Rows from expert 12 of block 9, named by matrix and row number. Rows with one number belong to one neuron. Each number is 128 + 24 x the weight over its row's rms, rounded and kept within 0 to 255. All counts start at 0. Numbers have three digits each.
# up: expert up (model.blocks.9.mlp.up, 16x48x192), inputs 0-95
# down: expert down (model.blocks.9.mlp.down, 16x192x48, transposed), outputs 0-95
up.0:166111145146123113132164136140103163135125103121146139141136127129130130101130146114146164155121144159164110135149141132132148130112162130086144084106164122160086121175077173137142153130134136098143105138118161091106123145098162106122127156085124127155091128115119137161133114114170121163
down.0:120076124152114097103109133123119136139164110126133150124159151101083053118092147152128132152117163134140131110141155148116116122148138154133108167132112169084120098111145127105182167122146088081086144113140137126136101154125159151144126115105102136127118136116138098162183106109140143176
up.1:150110137123132114141155085135110143142132118130122155090152136146111136106128156131131145160102142136159096101184098134129133097077129130117150097106129099104143105178075160155117107133094099105129098146109175102117121133116136079141132151124131162173134122132112143135119114123134146161
down.1:154158128137123129106160113049108142159110107159101137148087135083148081115151164127121136182105125125114130123146106116129115130118135122136149166137143125132155090129147125059140105143155100177040154119158158102124157131140091128166087112135146146133129163147137152128134086128152136149
up.2:105086115129127125096181148138108175112076109139172146121157138126085113140151166138139111131136086137188111121147158130089138133122131160110157131078166151131130143147129140106088153134118144116103117123134162118158101150092133139139119124100156131090151144123128144151106110109134170116
down.2:143144123107093101120160120081104163102100162159133126125157116123101064114123132158135144098120126131083127129111080120154046151176129130126125140113124113096126114104145120104141130156120116119142147131131141103117106152139081085168121138114118157128099146078135150114154068117093140116
up.3:149164123105115124120141161118127139130088081157145109134178123129147096148120079135098102119164122127084155133141130140112092097163109128099115127134157154127093139104143124136127172073128134129138081104150131157147125126141161129126124100135106110136162146118127132123150155123141132127
down.3:110160122151115138109115112157138144150142176111124120136069083190151143131148115148146166117113161129128128116121129154123189160108126125120115136097106135091138142124111126167122113113134127124178166127101106116092093155118125137073148149073093149151110120152146094107109184107086095113
up.4:141109142141142164138151150121096121127146111119146173120108142117128133105146136106139166151124123175163094107163121106127167119111142099095186090090121117118102116192072125150129112183133115109140079109090176095132130118099116087141119163115157140155100125111118166151139094128130122162
down.4:116131091111145130127123105077154107128119102140102118110122103114096140144097169088109131159143171096139126121110141116120125167103133120138148147110112103125112124125164142140149110094131167145045076089134129157098104078119119145121108099086074091117171139139095137147152118143140138142
up.5:142177135086163128094137176113140183097085103145138112113122101130145097143093089136112116105154114135100137148134124125130073136127116123130089104167155129175077120098149147102109151104118143149127137154110108139087114138149157153129145101126103080117160135114110094123099135127151132131
down.5:110143141146129137107118097154133133138134141124099132145057101162137154117137106123107124124126147114135130112157135148126202148149135146125121140097098084111133129129139109157129112110126130161150131137104063130116118125115180175099162128087160126130123117156150120136076195109100128126
up.6:157124119106118134130165141089101133148115079147163188140132121111081100117148180101133149135129115177124114106179127117093137102131126125103177103097160127135091112152117122151154104129141107127129138124112189146139100106082140132112112145142146146154128154108093136157135084102177143134
down.6:117088141147115125161129149136127140143122065124125143129177133122102054121132140166118116122118080135111153140139093030090162078133118141138113100145134155185094131125122150122143153129116122104129154141143140115146110187087136154174112123151207124145114135148117123113110088121140139097
up.7:105119105125134130101115129173112134104106138128142140118137136118076114153140126142137136157124152130212115096137187112149166107100174150101141119107154132102131120196131147152135144124140144119137129115107175106115136158160106159127137133123101121152184154138164182147128128116124133147
down.7:181168150135123095127148139151132137139149142153113123128123162113134111118139136124149158124138137125107132147091121143165107173152130113119112099120134156129079112100148111132130140122159127113136064151111178127141139148092126089182115125154106132147127136133116117125166123123091111071
up.8:146099117142128119116154121106097119109150113139139136125142133128061123132151147118128108166135106125208143108159171109100144121095134129105153099114154122145122125187074151136115150141157122109152119154130188099107110145126149130129135139135134132122168141137136183172136107103143131161
down.8:170126106145138111159112152127103118157157093157149142149168117154132064136126160130124134115099125117099135106136152082139068110128122135113133116117133116183098087087136129107135193129103131097108099126132191116160084143150117163130137123183176138121136131124115138140147068117147093159
up.9:150120157146123124118128095135121111127159111128128161137105158115150135118155142126099151099099150141116116113130083112119138147119077079164123134118112081115130115105092153136136128160142118140196121133112133137090098115102148124134126162139149147109129153129099092100140125152134179127
down.9:096106114075128114144128151096149121119101086137138123102124101076174110096095172127133147158143112149133122081158131102104104124110140127112165100135147134165164093114171146081146063122121153148106128114143135112161118124127088108137105142107132147123128133117136192153141072146157153162
up.10:154118135136117128112138162107101162130104058119168168129167132120154129126140168116135110126118123153136116110161150105098140113099112124122143104102135150153124121152090131146116126129117087129096080140109166132143100137068194124147099156126153164136148163089115133115133099122177122130
down.10:076105107133124147110108153168134131154135061107111104136197180101139087138128117154132124106129110115129117147118120055111090113128117156119141120144126160138123109101140101170173145141103117115125111089134117099152123175142134142150150143151139148153138124090118124165119091139172150167
up.11:185095133115121160150164104128125144094158121133127143145125121119140129097134099114131181162108163147125110125152152139151174141135165118082156086119153111114101089186083166172147150134128135120149094155091157110122145142132126104151130133126130137179083110104114131168143107120144073165
down.11:104147088148138146124084144162168121125153103117117147116126122138108122099100168131117144133143131128148114158167139159145168139157133114144116142114067118101144104120157150155136144117118129162154117114122140127141089149141156153093138128110127127151138119145125118139148171152113099145
up.12:092073128119130132112139090128145121113117103124161139113118140125140148137128164101126128123091150140141069088117135132134151146083131125125180114113140112158088104178108145136145125139103107114122090088140150112126096112128141119155122147080144172122130122120110156126121112156140138148
down.12:070135145131122141127133143133148141109177117136139135148168108122130112147136107095100124114093092127130118160132125124118058113128122133160141147105125150135128119149086106103118144109130132140067110132134123124093127173121129137140127160134107111114148126143160069156135145149150159153
up.13:157139145116103168155149110137123144154162119132124138141156151151164161131107083129115130124175108121100158135131138166165123143151128113097123118134094142099136113141107119165132165095145113122094115146103087175123145126135158117120139162116145147175101139097143122130158136112178096119
down.13:120193138161154124124120100147145146149150164126113135134111131165127157121115120104133145111148144117148114135123142174113174141105133126117047172146085112090116119112121123160121146122126114154133132130078097122097137118131131148109126130142113120149150102122119043100105168142089078115
up.14:149129153109127132103161122132090177142115103112134161138104150128105103144115136110112137129138154140140093086188119131130159110082136116101158107139151128140104118163114160126152133148136127109124146150110167123142105122100159115143113166065102135141066138097097150131140105118149098137
down.14:111109113154112101108140120167131143116154113096161128102143116094112107141116117160109111100133136107096152143115151066095059097141157174151185147124118146165190115107136142127123154139117124107085086112146175127169127127142120100127103114136150141107096138080150123130172138114094141119
up.15:162143139106139111075163181131107168132103066139123178111127147089160145125099123116120129129138137155084114124119130110150120123120116121092142099099081113131103126130120173131129116100109123139111085163100141110156104119102178133150104131121146132125136121122082143144104089113172131155
down.15:076144126127125142129139093140096154096147153147117123150105130098146124164136119146174137132122156082140149116138135134105160107163127102124135140096086137152128139096126135131095119148135085156177167128131059119128118196142156143115111135085154127126108173151125102115113147143105104155
up.16:089111160109117126097180182122144094140156123106154130110127115112126125116111157097103127131118147166143065105106107133115132140097127093122162123105186112114116109150121117099084114147115096129136144114149131119122125099110143100152149167099171151098132141142108159109105144120098142158
down.16:111126084143164134135163102149107133160101142150137122056152092092132105114117139149102147132144185117153081126137120115127096108095131138129106124102124135120118117158128142160120147140140160096111108099079149106080133138125147169112120120100142141092135120111144147122137081145131170143
up.17:157155138133132143122176173121097158116164106121140141138101125144154150084104129126110128123160124150127078129122143123138143136138142101118114061123152116172108116117105152133106137105131112157124130153092124114102117136120141111136140127144171118155155148087092093150111109106169123161
down.17:091081138147115122114141076143153121134140144127115133144144128109087107134100136098133093138140132137129101130151130173139139099111152096154110176139111128118145104148166155147137120107135148146135147104068082100106086152124202144175096117102135120100142148144102065134121135144136112115
up.18:172141129100104155136130135147145153143069107125139145112133109110111092123123080143105140125135146133137137111144127112162090109190122136088151111138142138105109136123123125168147148134131110130137083103108178167144141123156112122140093118125081095148099123107131153127177135115091106173
down.18:141176131151091172129122102147118129179152156135145151102082118156164154149113121159117134125107137088136122118123097122122176157099136138139159141103136118078132136135093128172137144105133107091141114155111129107134097131099137149102158160053125142184083117166125078130074145110113099116
up.19:146095148141117105125148129133092148116084119126160149111112146102084147118152159112119137132126154151188113100132152102086111122081131099106174128096158129138111114167086141131114130165121115094140138144114160110127091139086165122137141156093157174137127153097109149129118113116145125144
down.19:127103171178140123148143118145145160147151099124121133136150148096121084111126130154145117117113137146129149127165148073079039108133160129133154165151128133144132138152134142092163119125106136137118081137178170115141120171132096138158122131180160122112138125120127136097127124150146134169
up.20:133106164131115144159132143190106130156168094131129177146132116112123125122114138105137167148119112162174128106164096149160165131131128127117168140138117133133121130168101142108140107170143110142113130133115167144144107103123096077148108171100110095150065097108109144137146100129129098127
down.20:125143121119123123101118135147125123106134153129124131141046102094106172123148130185123133104146123086135130138136177140140156131197125128128163110091157140130182132134088138129137159132125145134093115104112056102115172134122137171120108118101098106113101109119115166163122141111127127124
up.21:126108125111117123116210172150110144130126100126151138134157131117120127131120137137163120156135105150172111114134131126111128107088119133126163122091169129162113130150092150111098130139127121129117113126138149101135106150101136115139121132113214102133119129095104160173130097123165103112
down.21:106114107140129107109102141162098134124143129109117123120177126088080080143131144108105121139134137139118078109097150089172099087117111132138116120142110127133136065130131155128127098145136149110083102095115125140114119136157157107134134110124123156124104121089120130141111047149139181132
up.22:137082157152119131118132115147089111116108098135134164125171142105118148119135120107126174131104131154130120103138151116111157084116126115096183105096125085108095091162114180142131135154099105130142104130113156142151123101113097094165112145109134126146144115113132160119127084138116143213
down.22:152146122158094101149148125069083127129110107128139135162139101071141124161081152125140117158136106137105116109125132124114114125100150118133126094109132115107089127099164132115118096108139125129014107098132103125137130134111090112179105142112115137183145187112112158100190101125182131133
up.23:143110144129133109107180171124102178131086094128161150128099133131085101135155178114119120134149136147180102120175106136151123114129123100087127106086193146145115108186110139140140144139140121130114112120130176110139115148083125132143127160101166135120116150111115148146111104117176152116
down.23:102097143133105120150139107101121135125119084098139111132155171101101049125152128196165139129134096144139148137116091064124069128149126108130122129148129147133158101127123144106158152152116105088102084123134137126122090135119101125160143126140137157119112124110138117125147105146091175153
up.24:116119082139123119085136155135137127108122150160133137145169143149082099128169167132166112129121109122173113085140127116071138133112134152081138125083198104109143132168137126127102146131116103128117157107140139110116126132141129130102121112145103139113168132152163182151123121118133149136
down.24:176149162138123115150145142058121120092130171123161113128129135152139101112145107125124123101103120123083129166087124108180089149139114112129131100124077141095107110120135157106156146146146130101133120109114197124093107159129111071149117129096120127121114156118099126121164071139137182118
up.25:133083154140129123124088106163127118113115113092100170134126153122095146106134159105113132139118148157180102100085124131165144169093145107113186111106103124135128093160102147151128128156114100135111092137115174113138112119123170101129116153093171169114092135136138161126124112132148120157
down.25:068116133126155134091120144128147102105156130160116111156128140147139138115113163153133107131072137119099157133150094116142095073126118159124138134141116147110192129118127145107160143123081145107094104130141121165104120158104109172128118129142143098112172122151143140108117096132127157161
up.26:118142163120123119110151173141112136119129099127133178134143133133110098085154166076138137137135114153174130128181115136093163100123119129133127109120160134155102100185079123146146148123121120135138173125137137127142093189108175117146108138163141140132151130129125130137101123137166127088
down.26:101072137127096123103123166089123116130143082149130132116159113090127045171108141154131123130118150115120111124120125090102116107131112117138148117150127122149109098097139140136164169110147122115124129152143130132161094151141131121186136112118115129130103143120148104124135058125142158119
up.27:117072142134133132109170119148126136143133104112150142141130147110096134112140137131136161133100149157161122077128139142122143100135134117102188119108112117080106096179119125113142113196107127101144126103119180139157113098112159105133102161102132134130075142141106171120147101136127105149
down.27:136074140122131145121110157135154128140142095125153149152118169128138137154061142142112118082136123101124161125172116071100109120151119112143158153141145151119158084107128146090112121143124086135071082120147107179109158091160118115135141141160171151125125120150138132135113134139126133143
up.28:100100162116133131131201151151104114136158105108130138102139144103133115100132152115122146147100126172130079110104109131125159119089151102105159126100163103111094099170094136143120103154109111142129146124142140099114100114096131107142135142126193151120131119126123154136105120135140153144
down.28:133103113168154146143164104131127146197119155144132119054158097079124094084129146168101117159138172121119138116128111139129088094114129147107114090134108088138130128159149145127145132118113146135120130095127141100049099138141163145123127123111184151094147131103129128128141109144153177095
up.29:121105136151107144075109115108110120114139123111171163150135203115113130117159150160102167094131133145102112100150132159107139120103135100140144115082112107094100127152121142105082097175087106104133102118113106148154129091103113093132150173086115168145087125091114157093151085123117115167
down.29:106164129139124103114153150101161134092155153120155143084176158046108089165083142124128167164119132120101117119111141113117083139113150126119110078133153120112140103130136150112103122158120127155062087135121170089134155114142113095149098133140104167145124154119141160161131076137155150145
up.30:182122120116140167129180143115079130117128103115164135143114129110127139115115116140120167167148148163129106129118145125135132134116167120096143064117132141141091097139099156140132149128148112101152106164126129098099142107103143110133140133086145136161110135084109107173144076097197124161
down.30:087100132154135141120105098147137129142142147111089150138153108130096103126136133129141123135155168108129104137154144169138177097140120126129137186113095137172116138125148145133111150141136121160159168104110103137120119148123179165126121097116143134106145102134105088115135169145140098122
up.31:129173143110157116076167180134124174123081079171126151111131120122163101142086089122136102111146115140088136134111144115142098150101115122098098101140111119165097113122135181091117119091106129133121109144114118115132104122129165131148147120143129113103160130128091118147088130126163153145
down.31:102127148123140139123135112117127158128145148125092114155090109137156161124137138122130116123125134103119133110163114158120183121162108114122130128098118104128142145123134109148119116142133107166193156129118061154139135144113170179093150138065152109116126102170132112106079173115076096142
up.32:087145091111149114078131112162114139105082148127149111137141125127081107129144159151121123143136134110201113096119160101107137104114150154106161127114184142091129130162140128134115151129143122102160148096147163109135142150152123140115122125112109102137167136139148204150116105110123139120
down.32:200161139146130083140135162142106128149134188097123137124107167143123077139157127160125110108130128130116135148098127139173088145173103117140112098140136146128079122105143091128131144136135133099119079126137178118105125120119122109139125098135114117146143132104109129104174114124118098071
up.33:082074124091149076078153135094142127085088086128139150122144127119104133117153157108127123140119132159106115114078126137106110097140167119110156137103106131137107089161111150132144138146106114091150145102142164113155091136127153149123120141116130146088125134149121142131087158132072129143
down.33:156067144158131122112140144124112131079087103119121125149127131100099094123148160098144180123117101129146105128156101091096161105105155169135177111124141140121148155145112129096096083114122121097120168151137135163136142103127123073088115120120136141093071129147139207144147139136099104157
up.34:085129124145124108088119147139139084119128153107146133138152128125107088127151132113133128128134131126133121093107094121090153138108143173140127151133167103110116166131155127089097135144095129127166164090170123113135113104128115111125142130096108110093127102130124192118119143143087110113
down.34:184141126130122115133145126086100168151101188116118130111074104142156117152165116182107126146149121136108117122112121150175109120177153107148144075111145117092128136130092130126148133128112114131123095147149139139045103116132091140110135135106085156125120115067118161117175164161113137100
up.35:154077155131127130103166152129108184119090069120163174122125161131134157153128154148128116137115155146168101117163131097096127097094118102100128097105158142148083115163114157126103137152111144119090109144116154109151123130090164112139116127103151167138137155111134124151117087124177138151
down.35:101118095107114131152095138131152141120134110127114142140202155092124059107110140166136133117108144150147156130104147103130070081151141123136123179191114154121166095122150136143150165117132119071110102111174142081138128156147124100145117130154119147110123149101140143115138108149173135182
up.36:161169135107133120128148171107124149127136074132130130120158132143150143135099079133095122126156124164106143151103145134137107145129134092086083111142123134149089119096126170112118167077129134131142136132127069133121128146138188139123180119127128112109152126114095095152110143112168104128
down.36:112134121157116156111122106180144141146153156112107141127103114157126148120131119087103111115141145141152122118138137161138191129145151135131100138111085099114128113117116113164115130119132130175135182134093096112104109145133188190090159125123164133114141105134131109124088199132097112121
up.37:141164145115162088106131125142131186105084087170114145114139115112151051115127089145106121146157112125103146125146141081174094067118103137118114108139115099140107149107126191120134116110139139116105124152131141128129117137157134137128143113126092086109151103148138131158103110142143176148
down.37:111152137128112138135130145145133116170146131108142152142059122138148139120143113135127161104120171117132106126131115155121188165128089099112147123101155104133088131140138119149115106112117141157174125138097096103163119090145146162080147147088157134123093087176145107117085143113080103090
up.38:094141118138085101097141153109114117115139091135141105150204132120153101142164106129098123149176109125065137124103120113102122097135116142092117151128129121107091133119151124122144163079126132101140106081176135156191095115128153142117122115136125137122163128150129137133150128137124133115
down.38:115183124145130132140145091125155133151133187105142115137078110122117108149171121158122145110117148116131122149130129128130185134111135127126104168113124102088145143112122116104125137142142126101181189124124126132110126100117085136059159129071104130117097130169159131113117185116069139116
up.39:121189146101147110081141172099147170121106094147119126118135095122136071139110074146112101132152121129090134144163109114130102137137126159109073141175146130197087134110162150090107156073103145147134132122142101143126106146166158134123132099145098080111156124139095098116111135141122134129
down.39:133180132140147142103140078165145128175124162089140140113074087148133169128147109143123141120117158114125126109134112149122190132121117142130124124104112099101137154123129108155117126106137122131152167128090086131107103126112146162080162152080151146122111107158131099135084190109087135112
up.40:152164137110118148129159149081116188143116098148154145131147129121181147132096081127110119121163107133095139142136154132142095143137131123104107099136094129147120129125121160122092161083132123110095103140103087137120128122126172123141143133103122125136129144095108109127117136105232130118
down.40:095133121114135142115136116154140143136153165109113143164106128151133157119145118148123127107144117141120116116173145175122172159135125126129079173132096092096127106116110135163121154133148126168170176136105076137146138136140161156105146145124154129133135117138105070120105198146082090129
up.41:113131084137131138108123132155147149098095159152136119133136126115093104153141145146135111127131127111209127106134166115117137115111165165093148116103176126108143126169140142131129172135130147108154142111115158101110143140167101160114155114117088121143171137136173224154131135102132143139
down.41:208163150148107079132151133138106112110168178142096155147113171178136123114130128137105110121125129144096129135087121163195077180153107123126115090143150128146095100090122133112129127108117122111125085155128182126091136151134111123170108141170122122132130126093122107133162132127145110098
up.42:134090124110116102114162135107111138127145145134150137115150146130106112116127125147153132156125141151137112112162111110074126069077161161131138138115157099156137122150126142113108153146111137127109145139142110101122070072130100086125145151119148130141075152137114171133127114124110124152
down.42:128146101154145105118147148128099161097115141119161096093162105077115111114163104192132116124091142112113106105107118115111078118152142150130169103106148134157147118133130132134132164121095125106076084131127172118098161132112120112169142129133119121112138163144136145086122087115128155129
up.43:136111117137120123113174131126123124117139095119157152126148145126123125115157191119138132129104108183143103109164122119090139084082105128144151121076131139142093087136104119133138116133119124138169133122108140108129101163089194142118115164117176175155113139107103108128108100138179125111
down.43:117120126151149131127146112136134142133146083127108110160178106097069037117086132180171127134144108129109138149142137097096138074111128134129180127127137128145113108130118125120131128116138108110126176111179127134126114186105118169130131116134138148138122115136115127125107132133105152116
up.44:121176127105134115097135157116147171103078091161121112124152103110138083151132076141116114118158106119078153136127131121128082120151116145105098136150161156152095135098157125110111146082110142137122112125147127156125123150157140140127129091133098086117157132129122126122117154140143156112
down.44:125167132150100121108128096133140141150116157113109110120067103150150156130154120138139136121114159105140128106121107152142187163115103108129127120103123100116143152126114121145127118110123126131188176150099079114113106123123128134086170135068134125112107109148153109133096177095085116097
up.45:108098108151111111101161146104122148129122108107138135157159124099111137114145184125123114125135114145168116098112126123103104093115096099160190101102158133152116128154083145150114134158124099131117124103143206119124118142110168105135142141090152162141112146114126164148148095136132092084
down.45:112120125123106121145112116115103148117088107139105117161153163112110071096111151152160111145133118140148137153148115050158079135136105118109109106126123124168143121122147100077144104118119150070104107102176127139126126115132155123135139100167111134160166147119140197106157067120158118118
up.46:128157133106150097080140179094141115105131098129117126116130125124134130114087136140115101122111142168126105138114124122116133157093157093120113118123161103143084111121129194095120128114113122130152161135111095092113100144135144140132172113110152133096150138145102129169054118114106118163
down.46:129087117123148137134151123162167113147128127117076109116154129151113141089105137091112115130142151126158094119175117131144160118132130115139132124115104105122149135163142109170111130115128115176120163135099103122126095134123188175112140116157153116093169126106140171109127136125141114133
up.47:157122141100133146142119130131103202116092086126130136118118132147125130121136134145144166118092135124177110107174154079084129100111153155116153085111127106129111153149118147161123103136093106129113120159079189108109146134110120098121126143156122143194126152118142162140119110090137134195
down.47:171155139137126126151125121088130121105142147123089098143151142108134054138104125157136138130125089156105145147124145137113089123095132112119087105122151118134136168121117175141130102131094137111083090130158117118128120144139122113183130126154150145128124146142135131119139051147172145102